python train.py --encoder_width=192 --encoder_positions="learned" --fusion_encoder_norm="layernorm" --fusion_encoder_mlp_ratio=3 --fusion_encoder_parallel_block=false --fusion_encoder_moe_every=2 --muon_scale="spectral" --batch_size=64 --weight_decay=0.05 --adamw_weight_decay_other_params=0.05
Rows from block 2 of the fusion encoder of a small model that answers yes/no questions on an image's attributes, named by matrix and row number. Rows with one number belong to one neuron. Each number is 500 + 50 x the weight over its row's rms, rounded and kept within 0 to 999. All counts start at 0. Numbers have three digits each.
After each neuron's rows are labels from the 100 texts, of 14976, where the neuron reaches its largest size: "tokens" is the input token at the peak. Only what is clearly more common there than usual is listed. The data: aerial photos of the United States (SatlasPretrain). In brackets: how many of the 100, against the usual share in percent.
# gate: MLP gate (fusion_encoder.blocks.2.mlp.gate.weight, 960x320), inputs 160-319
# fc1: MLP up (fusion_encoder.blocks.2.mlp.fc1.weight, 960x320), inputs 160-319
# fc2: MLP down (fusion_encoder.blocks.2.mlp.fc2.weight, 320x960, transposed), outputs 160-319

gate.520:494459489440524520519411529515473466508507573515439463481500523530449483547497430524558525436677468452486520497580498515614494567467451499453339571489469506413445531492515458476411450496513456606461481491522405503559388572584479546528486404566559456496514414428477562514462459506425477414435470431520525497521493634459464572446547486485630471518424521515529528584530541423456542494495558480469533550535562543460476499519454509462557410485553479542498540447544516478533480535487516
fc1.520:385557573468396527443556566481476468477495447430501486513511500561450519485499413527551447493377562544448557488410459522453454500493584519583522445488499536452517539451567506580493468507495504420604523497502495513465529537505583569509540482528492424504541562486420521510462517469476484562469464447526532476457447451546457545472401544577506501539533456503401540509561518480536522519419560561570440579554492488532484577462548546474560456428556529502593425452434562491493601502527448
fc2.520:469536440445523527508440546525574405394534539569513522511488505484507510409419395511495504520482440536416601504448388476552539503475522537547508557566509475516459548511589505455579542494483400480480429530574543501509461551490543554515554432462498527530510551507455606512560507502523501482461491422500563517455490476456508502413568559591481518537540431430495417473515623497565502476413449450508562502519491544467548588506518504500514520453519571452450439537540483507458455485459468
tokens: "parking lot" (44 vs 12.7); "river" (29 vs 12.8)

gate.549:445538447502562493477449487521433460559525539446427476549449507530480543682533606411458610461523498478512455457549442521443511472451526477527492430543575522539461473495474497511472553545481527516474493468400512484501580514544576418547537528457470535585476519449470428518481511550409487500548500458464514458533535513496492573471433459522672447598480497480471456494514512494495458465498472547543449459524516440535519397510458511446565460545511532580558452499541584442578457527581530
fc1.549:488554526469482434486425479426574528529475438576513535580603439489476500463544546555521523509535540460488458485516424496471430586462505486516523496497506510530554508485491462467393475420466451486464479398541547494563603483537499536538546502505411496504542507532488572466454504469420520520542520501534494487467479542543455632451462535549586449566545502505416478582582568393497499476445551457538460453500420527557536530451542464499516453517494543511521537460402577447478521500534480
fc2.549:536434499508540505600472516571409555474478471428544564441412492567487520512537567462531477507528451498488577574476561351517452447498498428572561494475554552578493474457452595526459494494478508515556416436525578537588553568514549529482471499504535367545498531551520558545526506522475525408436511507482466524465531497569492433459514531470497490504485458514396485479488442501485522521530381522450434451502351514415581517434404398609516533605428535485488557456500481580528559418476484
tokens: "building" (99 vs 16.2)

gate.199:555480625493530406528471602510429498509510586491488523513583592542476456461515494458519547556560455490520446512427481550484502384456516488523599522452450452463495601452465454460490561451466520453477449468512525409607435519458523519494545492422546533538530546553538526540531568590456549540414503507525523483497566579490475504507492561440528489372445552467436496507439531573519509527506539431410586506483496492443469531449468435471532487469611402543441572570493404589512451408473476
fc1.199:571489516557623408486461546511491545426457397541489479506438612500436463465486441515405521466507545629513447479451420474566570440500476537520437552564454490511535495488453526438499458457605471575531496508576603470535447537540497607438511570604469590468493465495569448503583489499512511542445420536520471405546526511554433482454454522459493551433571497458446457437544469490540465531576470525394495419472410471477575451481474582442548503531542535566511432580510572489529484380533573
fc2.199:453495484519521545485456552465548530516510476513501476495521475411497515484457482457455414538553527412543512526456494447522470573562429477555561542487474485425568493508462426493497492523481521579524493392536516560508518509522557583482546658525562533568492388491558502528501416584527443591449550541600499473558432471526539415517459502500520509418477549568542459470488447468499558437436511522514529490511425503524413493543516563459455479452427498469417473569447473454544499377578508
tokens: "building" (72 vs 16.2)

gate.47:517510567542609424490537531556514491520533521464556395475478524498441455530596551525495500486473566462535546459516500455645538487504471448490458472450415383514524518474467468465486532482455568514512464508592438565537514541436485421537511587417519430439482448470443549479497492543410522510516497489509481483569563554503544406568574494422503603546498445500458577555452457485496449584488519502477477502523573513503533556469559472473483522369477450504604442525472534457502564470439469
fc1.47:496485443482526482542599554517492468444560537482484493523449585487516495496420480459493419428461481518478478519474451552498410509513518384366520433592481484485414550476440481467483537499522501492611485447546459514544512507520442558468469532408562511528520492543472550428558498428464494501603473452551538570455486350588488416449434459477462484500518465487488524506493454460488467647548382571403494547591539509403492516542569510492433480501527474530504537531566600463597497459577541
fc2.47:475565456471580460418467521527485432457523461536531453491525583494485544421439424532508507539571524478545483459445462513547414469540561430372492496437512504543507526646343527478336520480521530512518543506456377557541498543499465513493505538426506526630558500515470469476542425555460500579578549536466403531455544551565515488531462526491576545541544438465463525536395525466493468519417478533559482451535534478475481490536577564507493390459563504555450441495522552397446521503475458
tokens: "park" (54 vs 13)

gate.124:528503401456479582496542479595570506516502524422502515552512533511550555452536506457506453421534552420515414458526482487450394518562458489503515469517521544478367471519618461378597460538556558558579480484478515524501506495526463505511513498478570521593513422456467364498424483459546467498426409554482444508466410464509433541474495486470494442460462554535507485430471461460482475495480464515476460496586543505548504534557573437546549467586515577496569534529567579526491478549484482
fc1.124:402462403535480431531523571469514516526483558502558428512519428444490432515602422489479496375474570515468534599507462529483538530543479509544453504503619527523473486564475447473479587481498416598569513540443548490527568486535501486563553465550523539493605530492571508485477454502456517559470537556560473412447472513600477537593508553523518422385467529501430482506459472484429554411602552484540470587548568565590517592426430544480590495456519504567507535464524494512469536439526574
fc2.124:463480469515504571534479470483474565528514517489488458480480515452537561466493565541515485470563528475508418453465481494480458543638480488496475436486530482489349473592507430384595321507519501499531543470503390522437514531555507473381612573415542554477510437420467447508478516454484504477440557518572417504524459492479547558500613548450498481514404522531489464535503505406495520495531525502509542579524532493434529562512589571512470539573497569475555521522555583581450546569489538
tokens: "parking lot" (45 vs 12.7)

gate.608:528476543505523525573500431492517499479483614571532490458552567485455515433494468477518545484532433519530530456613489561522581525518517497493514509414456452566539470508499537500525619586479505523502506424511467493546535519568584407404471521453565488481462619545568563486474475510537522450477506477448547485390515497485447465548547445451506502552586554428548536547386445486507464499425485502514408486465468435429503478495563505462475485554535455427630529437490516438525421389522455
fc1.608:484517470522499582467491552583562425437507405542526471529535496488443514509542587414484511508518537522403536511510502507516563481560488483456419523445528363511482495447480488554579580509546467524561549485480546465361531491549564464327596486508512571561450497499520551484554489458483431529443531535512472569430468438510504440558440500496532524487559480541494454501492540471530448626488482471370478529511522566495459484437659471539585513467622473465579497515572516444562560484456492
fc2.608:476473524530487478475447550469528605460506544516476507453441527470487518487588585589618482493444465477482504462547480495565536534479527472547571407524541589518514551586479429521592504476465523368540482566531620592538486634486483453494458428578419562477502546473503455403543593468541515431628479602469529495550532555571533463509505440456456500468442473541411521562448406518520503542523559485531467554531478489442384510484605496521410456539473514497515494444507576523553479562522439
tokens: "building" (71 vs 16.2)

gate.169:547574639532545507493555384549546557468464519574495501443459492526615437493447441571436574503414466472568500507467504447527436461590510580540491555523511513464411460506472475540527571495555444559473474485419471451522414531531535569439556588428420482454392538511541567472488581494438506430533463524460487452435521501489419498496500483494552472505504504501540533568377479546531474503417453427477539466594536541495368552614416493536535492510489478518588531507510488455464529433460506
fc1.169:548518573539562462420490314461452540428555502560491505564440511462525483527514390546433563484453509470560501563529507430479411479581561526534446579443478586578457447526427496503453549485497447523471451511496384483521424499511471570413471564442402483445465451500505477518501615542443486488458484556500481458452512468502446542521487509523450509538595602492500540471438458511525504509466428482471489563563494577529331490552509545605576548546490498476476528469553518501522521497555486
fc2.169:483551407518500617465451573450535497562527620472529483438581546532399475601478457536438475591464521576448472460456455530475442558542530490580425368483491394494534625596526540479586502463468479516442412527501520435540541440522489488385538543535573541452522492523430478539396449539535497494491432450538603582471471513463479536455449512477545490498542461533574464503543580468526528478464496493606510495472527524554486547588558438563574440481548457443551537512518545492479519492486532
tokens: "parking lot" (72 vs 12.7)

gate.362:511458422476525589541540584432448461421507498483421388544538508606617468504376540474424593545558462579431483580491484511476575414419425520492519556511495524525484565580502422520484511613483491501503381438413582435494576496463532538402520481500462589508535494449535482549500410520447559520538472561477527531541522473472545549498500491488468530523483445515518513556588583485492506424521388470429531481487550540461474510547600526367509501533505526502459465538565597489559565500487505
fc1.362:480567560533530458476500437534582542592453512492570523424495482494397526484614524547520437457431509505587490447544475473531438603624509538487461488453536437488411455440556553490560533366518550506456596480529503534476398489546465419559498551518534424496461519570453470449476600465543406462473499464556472484468478522511418450500517494506481439455493518512502556474484451528491486551516561488590438559535469475462517474445368499598503536483475462496614541470446401476482494529532526
fc2.362:519531561578418599474531513578473499588470482535548489549319448454546399493411439532458532471535514562516544513449594497473431584503465475547506501434360483456502511507488543491434518531524476473514513483498518472484451544531561590466493525511547449488485449466489500492386556474477525477568356566525518509514550549521546553538445504447482441500467496499544523459402620486496501456548589503537442461554493533509458500484557480368449546503421514463524492492451558468483460554523533
tokens: "road" (60 vs 19.2)

gate.605:445511530483460396474513495499455460451504472524454510543478451617559532501534464625555542495557480465526503503498449471548518534546531505508428506429477460495479537519508517528484398576565558466523328492451538492415520527454512504456495593521462537489518555518459585530516460487438509542428456510464521511674497534476500550395447430527507528506519439485472439600505495520542544562441443506485458574532548494491499453539467452329438512487518535531537578525440648446476510512464472
fc1.605:505481457436524546545494534424564555546504463455550503544519549450477516478522655455530450504470511472449466516515493474503437436448502556501511551570466524471503501469448446555519486377403451467497594568573532556594505474489542426495477440465477523532455484485483441513460444489548475520577481541514448570417483518507463418502469562464534467536498505450516485526599474507478553469448505568406480488530428434508589531456408520618515462422464520494509467466553543570516509476496488
fc2.605:424473464441449556535471555515505503459407336436483497518434507537478459519624639545500500538484580561401536447485442516461475485413504438492567532481501483588611524508580481573536525499523488562469523556477506537498586534510524503505546456511425506511526462454453482548545346486438573503507459573539383490560503488458457428601384467513550482480513504537516463465315490513541532628551565537445445468545482471496453512541493537565464535524473492560599500474459551447489522531540482
tokens: "crop field" (27 vs 13.5)

gate.191:534537467519613561565546548658435504552420508494494498445418527536582482487488486433503434457473605421439566414466516462551511521517517446512472498430475474595424474484427485560491598462506485466353543555502458581440536485416505517502557546529489451523438453516552481577513506563509490442514531492481469605528479601397520458550492532510476457545498565568548513515528456587449477498420479460558525442488521494546500558427471375488397517557451518526481552396442490504474552481475457
fc1.191:524470492474434538501476401460518519548456498591482504536582455412539494393478463510513481506539425507455499475540469520473504380434463404467562465568526494492551458488525487538506463491517500512600446412542501457642462507547513430588569450494444596467465520511575516488514536392457492498564567594597555508433481441479457554412510584533433453451440535479519532553443508479494420498520481489520557482529440518490601528540519541501475460418464523479473495468507562502440533509594516
fc2.191:497524516505489541537539508481510479479610480581474496437511465511522512591345525529476514473534520566457523420487447557560411588623506514559502547518407514526508536465512530525524487527497491528574493493365595514581513409554451481556604494510554517531512511573602516480481528567459511484465575548535510484539516485542438466496481469432448437492572553558572491603422446432542503479446455405540475498506414511510488531490491507477515509491447482464587485468509521459387414504441550
tokens: "park" (45 vs 13); "river" (35 vs 12.8)

gate.355:517532544463520500503559521472525527495509456520482581496528408509528486478535390412446455403515517583555528493523401498494361548482449492606497553515478507432442403485486567506488449580455534460453544536530459482528498479458599482471489536444507472567491525564487530473485491476457524461450431385506465439581472500564510496538474497562482442438522499475497543564534484490512573511508452555515525500447581505484488582527491542451416503431449485472456405501563490492457399527477435
fc1.355:551464510462444619528453539465489459462563481517512567531493491493439511615595431479493580417524508508529540429523455593491497499513495531500497589417535576446497464517505512507468478516511574576412487450502521524505501475408505432466520497491453455496492534547485615451404476562518487470582453475479420447552482453507473563533576525628534560585524570531521540435464502455486660469538565553430534380526511421449510462494415531471436558521458446426420361410488582547504422538564481
fc2.355:519578538497504453573584481524528589519469515534467394444470482477486530372525546561590545516595475443501515503468619465496451531488441520552525526502525466506536435534493425528571445540568467484452551504473505478402554540637432602471484523514473515451548574512477526550523532541438545433560470459532533619448484471459512545470479455594513443501434639516444458495497480440488484524417482424468464523544517524514466478479609395516535476459467487501553539512489527462585501585493510
tokens: "park" (40 vs 13)

gate.763:560440464520489587472492338502476497493520369524607474491514533516520450519527460592567535511385525487480510494565472503543493499463505469486468449523533491539415545576437606480527514610455534507551443436528468410453427544533462539558482445564387545487417471478567524502470383529530478469494590492458540501625538467546489539449532589522648449527536502485486536461606530507551578541477533498618541528498481493564526585537484459523489510518399561489418519548444589511592476464605529
fc1.763:586507596516615477469501466524482433492482477543621510486485536417412504397563414580565509466454434527400502509508458472503557505465451469481573540445592605447589503483475508518525474493459578488519486460517450477463440401490470514512491540491525526403521504538493492492464378580460544505523540446525542476613465537473494544490545582466518514531632573452434528482529489537541512494464509452566409552534502515492535563504472425377519573454463479480490562530496469565468450438440519
fc2.763:491504519444572473498491519604582484424513434414523424564504420460493553516569515562548501501555428547512537543441618524519522515485504513522482470520498501605444494533563441477394520554530434513530518534520513524566500506510513542518470479512448469479548420499499504525442497570569514551519574489488525398362439399478543525523604577455455513565461542467419542586537452463436486469392415500566516530438571572463408492581391468527536512546446515524390515457503443500459554468519462
tokens: "road" (100 vs 19.2)

gate.113:529602483556466558447607451497534484499575445449527534469529583565525473481465532478499450532483521446465493501449493481475424543546512463466535448522442490538525586546525335457472473548523439617513360538565556532498424529521407433552417537479482501479524478508453419528502399603451518490482519457494453509581518500511506514493562444444556624478457566447436566563531458547483450465517514437513500572477514571544535452457479457518490534483455444445589529498506487445456573524482561
fc1.113:431631556593439496458561547469502513489489476487433553497565502481472511432392508445503444512482522469556435485532523531483405543566429477474559524561488549562509533430528379466533461520479459510561371482539530516593457489520474519526434508556388497392491438500498517445505531568481520522485533496453486508575507492477482462457486424464573586502522503431569561559586442412548504492515488484469527540513602476531535465458493551532514566464508528487543618500473508536397513453467550
fc2.113:624480522483531532525482557519462493541476487535539563547502544581427501598448455519546445511533499513418493553582499467520512467409422447435457463492506444467555467427490550451538569411573496492571507532475563515435585520488530628442400462402401467537544447497537447643502610559410494436365484528445489530505490479517461481567499457494406505533479451435505538544547564530574517502480453505467442486473422534472521466502545621499500502523491505498443492547501462486443462495510542
tokens: "parking lot" (91 vs 12.7)

gate.85:479531512554451534439475429548434424459500472583603560564544457371541487423455505515467543481528506497484577484516413453551493583438478552435488444459576514605616537398516492486509532397447574504518447418562526484533519455498537466462522418450481545445569516549461445526539524537417511502495524519399474500473502506521561530464375447467514467607525438492495568480472465512443507554501570482538492477468500546449552461501605447421467458514444493545548535503510502530528474521548581
fc1.85:600491496484486474485417475493469529541471482549453476615425478478475528520504406547517600387478468454537574515464523419473529569489398535473482467551540460479433496541512506408471458527571429549482420462498513412500496517486512468503464472447612567483562440499476476581412550544534603531463472480605569482486500569451455554549526455443513493406481431465493669543579487505572475541444532404468597471486495562470590508523521490560489554562493461515466488393472381527553534498475515
fc2.85:524460616462499379552462506583498518432415569462446560434520532444562458498581559449459587466487438573495466490547567497469456503511529519505549472499410580495457528452524499514427560515539471472480491547504505594435482506450515459560489461564459481507577461428596495493477483499407563513480497486523594521533506521404496520579498519501526579533520577519536426568538417412558581477571501494552436530511504416486512539519426400522503488500427552502449528550453394464496478488396453
tokens: "building" (96 vs 16.2)

gate.230:522509419493479470457567522504571449465581473463535427556460554469529568570607423429489560472510486543488499555454479587516477493445556545426474564516415413513511488445505535542540571514485411456489501566534535535496479478453434468506440517500535427522487492550585416538516615540545514483532586540497454487424457497565492509564432481510514412535507472497471475523490510519437427641489492531589581479583461470548559373478459483452392437497536569444475485480445457512417539440566580
fc1.230:450549508547529551532527585510595507453561414502448504441500535501523469534485456465501506519538527544468511488484512547459476457446459437481441495532490424532426445393565469586445488539459495563534442524451487421563538490478475551562523501477561409445424492527467430537542591538493576536569521557532507435551478535539489533602470472539568448616457527478516532539508567575463468485569417536521537481498487465557497506486544508415413457460457500470467500515466523375536445494554456
fc2.230:450489499430552523515502591402535461523475513541421600517535481432558381461424542526450520422544609480458559470528427523496521473428516516456531428526534573521417490563465497467531518491534399482542447534539568533514547505504511439431506481457466586443457463462443457552465508440446578484578547666505569442535552540453551417578512430527537569527501352429541504477562554605539450366544625437464471416480501506501519551442534538369463530483489503382523415526425472469546538525429524
tokens: "crop field" (98 vs 13.5)

gate.456:603467540474467544566467533554551539515516449498587438588358472514512568495464515458543569456507546459519492568424576497408499379600588402552464553461435595479501510406442553438524591521500566480538510454476459543551480451533492527497454518492512461471545470460475503476442456468486423506443492474478567480504532541588545559507551515529443597544555605514495532520451514487553509601521521555418471534540484406511491553612453521393481463467522464478554569492512519404501513509515557
fc1.456:577493528506529425518512541539473406524480560439427620497444499480570491491377583534475550460529502457465439463517458554482557450490522479523428571495468603484492467510505485400551568624500536489445507567539548548540463466522579494518442519508466495455529477505515405553507545505506462512572534400481472557480586589539535560483498520509595486476467496529477469532437599560453424481529552478606392494410529475566450545529543469403492533567535567528511470473442513469474493508520479
fc2.456:541497490555440552513397437453469457469391551494466488528517481545430462520540429464369546537575539527484495483468488497563424555558533566458478548456532495503386531600497516521536472597562431503521491520513500531518493468513471436501432520447517581521500517475543559556553505565534566449462423542473441575560568557503408564491600583527477518540568549544473514492492464566521507464576512534411569480536479461532498587449395493465399532420475407464526481483499375587468469468456456
tokens: "park" (60 vs 13)

gate.380:484503559588485490461574472544321488439437428519551570502419418526440481465513500505532443440470571528543462482470498421438513471576457551632443436529516470489441607563558520493642552473420558497440550473520502477528514502411369498452496512547452514391538561545564508473526491514527405393565472510507475498461595503500536603506501508505521472465491518476530463502449418466520517430499521469509494473439554493492446571518560526451586426470509492557452566514492443512465379509485477
fc1.380:532474483486474449472400477541439415587428499385500501549488519419524424468502572524503479391451586411466444604595531509473470505444475501477593542451562511457581455520524489581456567561539554502526582581560511606430430576530500574518478428416490495507507483433494444543434498474469489530556519423581525500500552554488451471532496512485541517511480484441465513423507576476475408462487488461542508580498601446484527450457496504490452531512477560528467502443555419549544532472557469
fc2.380:440572501551576427452542543466508429511500545427552374517536574468550453450519515440625496480432426462549475545490470581484432415511511447435573583452488492539470477504548478541480493607535553555536461518527543542558586459500592554615579454471523533493455619564500420471518563483570548586475476440504448433540471528502534488490537535412558519473426513568449470511487467505413419493480510484493516539435478510404579487477618445524597457520476441509664510477421555475534497400503465
tokens: "road" (43 vs 19.2); "river" (28 vs 12.8)

gate.173:610486526545436506556576465464455549494464454477524498483614548578557505480477568479463500452485434448513477458559454441524507665472583514463570418437542435498400533441513529468594495485496495536554489542518555526561475589490484383476510555506504556558472432476506496632465536470577486454446511458435501410551435457440530508515491665498606538449510497428460557467435498500474465442483402521392494549522559507404594500487487528498482455562422548495462499496474526463494472531538530
fc1.173:475458510470504515536487472566450538455410554420438605532514527474494465536485588466527478434471435568586475481481467492469470500611493519462642477527517408525409532418516523464529526513499505580564475512537607546456534515472491335507570515464587502541469528484534478567516493494546527485513559466504463508642385508535427504461480486489560534485475411418419558469427498526440543496575469408457541485469470523415533509501504495482496527462486492439493533466524502481479535534443531
fc2.173:488448428521501521525532492467463465488405485511560504566568447462514445526480417451577385464446499424574539519590500509459467517480481547509445541451511459611500503455504459549433447449474393482493436509475515570592589471554492550542429465475580477519476636463520500550539482517548535488501537584524635507467589538465411509496534554435454559445508457521566507439587469533453496445531469556459463454527543519544396468558478532432506445459489477442434640469504489426525521533505548
tokens: "parking lot" (63 vs 12.7); "railway" (26 vs 12.8)

gate.546:542505454500492426576437555580419534493524475531521515461467547451590461552507584553576455524534494451521515467472539456539520529506409482496471443525482476436421477426449469560495581571465465529486509522494445511512445517541525609483503505475565531519453459559585399516501601525490449415435579501453559510368516585566574559529485483429572593485507498561499372492416496538502461623558541484410499490460496585492433492494408501582502528510531452556473456486552562434613493545528526
fc1.546:444540544564478438557426559423485582544499494541550434508528511506533431540518455562536483463487507434456557487405601494596550572452471449496507423544575470443518447490448532550494618506453494522508505615419557444484508435505467532427539529476495522475432469509528472556530487483541498503382526486506469495412491423479517589482512534459544541510516529544432458509430544462513493501546443473486456467493570594493481541497437475529558521518519479564448447383551581475440469537528538
fc2.546:526477528514562469471380531579538520474651439499445551482513619641479528525545469520502571499469454565436461500538628518606539490482520479515653453491530478415491514507562519524547559426500490478539552504510497439420466445431506501558520471492427460435488535524503532465544553480469515490439452492599503495433581467483442609447512463487484483451491492422457607485494446542457521454538455480496531398544569530613614508544538559432472549432516626509521496421479507549492459533394439
tokens: "park" (33 vs 13); "parking lot" (32 vs 12.7); "railway" (28 vs 12.8)

gate.307:490502585493524419543564500524481497477498566482481447615489453485549535495457518472511508491491514555506536628508443516530418558450534616535581489550490467549464529445469410546498501536476491510490563555521480410459474496556427529591559448551540413543533447441533549552577573486514498428396487426505561440485544555479507476550526505545561539569560528576469618538421549524559482508519548508456478467634524394506487583547564536514476472512454419399537529459526527513540442452579585
fc1.307:529443512450544482547568530495402464508577590553477490477588551419521475505543460606498434533541470474460591459592477489595507533447404447449569443478460493521536529501467503571494573482483573500445451603513537454433497478428426538491525414459536512584550432520521594486598500602442533466536466519398501540454531560451473491595530513421512446518507586499455568550501497498443504518453469407491473527478482485459498494497509587572526493490560379545541473491597589413588560514502467
fc2.307:439432504471523471510480491545517560537557551519458460563491441443621330436456539424488420566529483476548498384446561452462459568537568463469509545467462469557404540500519553606459521480443463524479496583443410458538445534551533462463468564390494504526568494516521570576516584388462537484554433562501515607474405547479494463458491503470497488517523459462472507549459492530507564503477465497455533560560505513451462504576540481519488560599587504515456488442579541470504482489544458
tokens: "road" (81 vs 19.2)

gate.709:443519599471604520577455578462536502553500446531562451525445421495535562428587476515454411335486526484609548518359564569574483536448489523453558440500547522320572512472520478592548396459486551451506440561481478510460487525504445494520486464554534548389496502477589562489465537485465553462471464497436495488523510439522513467497494528501592505431463548540529436525568479549539485494497436520505505550520539508569374533520506504517540480453451585565453479597493469571454427562497495
fc1.709:540505603555503473428502502491520524495411450505428551447431468456450513492503489504433345485455447468491519573486519539502590564471560517473428478471537544546522542455449494534428488515457467471463481522504577395460526444507514566386486537480560513598535547503527567607510516528498495447487529509449545442578603537482550494496469524562518473475414480574452483517472559518469510515476605492463564557539576555508592543504403527481507537509574460522495525570532391487616480600439550
fc2.709:466523448506360457449498513487464562396481482561535479425435545544544500529535539449499497454533535514519466482527584448498598513419516470592466509519503582463483528420461454473349539466548474506508472496538546483469590544533584546455523452559529455422488514481537568451503517510485552442382511552471398566505500577542532617460525480553538490429512540548506452457498552548464497523551500504470519527435410471398478572513429582482468488503485539606485507483458468509576505539436559
tokens: "parking lot" (85 vs 12.7)

gate.423:536424469560569526431589469535513458537511485511523542447602469381575457431442570474561435464455521497507527446508452437516484460386559377576483528541508444522541600452488568498495356473494497519474468408485434566526395418498523430502527515543500477394460530500515516463570591552565518483532499481543432482550520442530567550510497520501525555504385442542596572499426474578503483612551475510549514411522522511375461549454496558412501438480493464570449406522510418539520466506507519
fc1.423:473503420483497459469510495502511584439528546519484382506428497482358592483470482515512586463582507449442463437497495503486481590536433489470477473469523587460552572592518530428570519523551577547524525594515556537539534520524458547477515479473504495508520487514453492518479476511453442402483531396463504482494470500437497325530453457547508483495516589503580505544591512581514464455445545494436452569479451421501464547406549478550432440506530539498570563537494479424551485524513500
fc2.423:553463512527426456516505450434436557428477431512466484436603501431582562516489472582473607488509512516433586469590492486483486501542545610532498550566566499553427505531547475496408477464505512454454451516491621477497568445353458474461639476598475501509494530485465485596413554408582587376530539512478529461548509498475478477512474453510508510554535524563553530503536480561393510463429485547639569465568512464515471441498540563628580480450547494506520550534476497376508529457452531
tokens: "park" (53 vs 13); "railway" (35 vs 12.8)

gate.101:483533552542460534536525492452458507443531498490536472415461509419544532528621457422448554492499482538454587561506468476419447424442466504494443539463581450466526416555503440480480489541543491542545505497511599417479481482473524475517500512487535469440483483515493456520538461599532467522582537571415581447415435597522531507459492478469492504517505509525492534421494445602457448578557488608470567493492519436630493452496552482584526523499486453538537536474507463461516498515546649
fc1.101:500441472529544404473473514469579499531460501482461517536550532481513440482536572531548518600505487463487500558475425478549569473480511555471465503587536437518388510534534512484563550534632545506473424456634499530484534493560408586562476517520519537568564391417452528533530475465528543600543462502463427517554506477429453464534508446633532541494443477428485449594560503439468489488481364523490507553484508505473476410575537521356498486476452570466508420365455558509457470516514437
fc2.101:471426462518494570496464459440480482517480427514461520488525452548526529459530498471560505588478433574472483500449559479571478493464410547409456495565554542545500462554532374513528517417475571483496476516548461517576458578459465491598414457499503475571500397514518542540517455484612498519458487552535442504581481596503425517575444435486573485510442433506547427521445628516482581501505493569528468587488454470505468558557577449413531523499455526534510476486561531514550503569412510
tokens: "building" (58 vs 16.2); "parking lot" (31 vs 12.7)

gate.755:448519494473565465516539504525500458418507430585495502515494537564415469478480465528502515484519434496509511513509575495467531398398420386536566485454555506557556454439487437584494508535460504499442495505507454466547571494504425497503429501536487459457412572562508500437564428522448405580427504514493531378493434449552476521537501483568566480522539570524525543510490499552510508532580523449526533557599481616446498463616449527481446553646546526485523451547511457553543387516496529
fc1.755:561494442448516522543494495576565588547527509596472457531405489479386502646567432539513427468472469379540368509477478488633353503511523452489518450454553468537495493438468519457529468476545401439461435448474517433506483517511525408504482504554403507493480455545576489401484557537548578526508506476445527483492482495472539524488488530538562526528511442523529563536567496497495494560368567496530543473556502458414528545422488531614543550393513350476462509504465486513552552418544528
fc2.755:506484539509426492517570462526478573453553478543519484546513482546453484488600507559482512519453535563515508538507489540502412477560524498520531476437450492443468404453399361590553433498539425541465445481488452486506495492536465480521558516570522546436460587488539469592541481467496470494531503431571478496497512454544495561407603426567532558522554455466554559474615446587526502483429482461551612428495569522372460557547480510517485562538477418524430478470428485463478513477476509
tokens: "building" (73 vs 16.2)

gate.131:474524470576480446492557429545461544503466436500504500465481504556441495526454508465469536543391450532525516453466502466368386540471542527438500531358491536487528552495431481593463620503385519550515543491424528517493556529538431546416532415477490528493509570544452540564495610422531424430557483464517455494525576535497543501476496499555443572530489585471522451437556555572529489541472475522530562474521542389510499472493526534474559493574522547488484425481510463517514515483534400
fc1.131:493490413474484508473496532551473471450440476501503426514460488548475470525516474456556521476504525502490500473534600439475510541507618481531422493466566450509494521520467433549486545478527492470464579486393492458488547547465450503406509517492499523516469550504459565497525576512488434507414537520537492464456461569548474507444467528478434496534546487495519572426568571485521471494426481429385458488461554496449547494386469500497594548556585517525436443462564494536494485471496328
fc2.131:506598526431563550535487543572526571504528588440458387402415379381448482527577495535532460489594561500612495556472440545541625375462480510474522469532451499525441500590477449359568513599465557486444396468488509510457432524563519456594481514525417584425478410493467487450505410564497488544544496500446547500439441479488445484540463536507487488506512482418581459540486458468455489442495510488554505457504544557536521513497509504570473564473489538476467502578516517498503453553528522
tokens: "parking lot" (30 vs 12.7)

gate.341:498530519400565526554473485537444510471521531442406504494584516521450548488502568481527597555468503464420512471523452471502528404515470468460582438491473447547513432538543437468488437481516569459514478508504501504561521570589469537578456564496432494473469482507555583470469450658490565499408566490553494494411500433556478607482535451587568486497484407550549448579484525467452470541546573512619544566487521422464476529552465447641501453472482433526540552480491553486538530465545558
fc1.341:548479575464503342509493564455452549520551467494489545500536477489539570526520518499549492525464493521491492506567451494515429516463465495549599480467463455541484513484543488481464505424478525452487506459530438510551464524543509451616450532443495468513458449503512588481438544549470545458546571498508443519409493498564485519553471456543584450457470444524517573596483627424450480550582472489543517540533505436470486518514575497669495476499518470444531431506443470470561444467522504
fc2.341:562492561488448421568471549436503494465518600503470433513458599483521479509450478557453433563507518497502446506624524436567589562503529552515511495468488506557587539475488516482519519468490482515510523549509558403489419484415559433475601512498464485523550500475554423610610495473538491569446584564533553446552490508441512460425464549554430499506431508455469535503481460591519469458536495453399526514555523545471572474520427496494513443501499584577424464432405629575491494510504565
tokens: "building" (72 vs 16.2)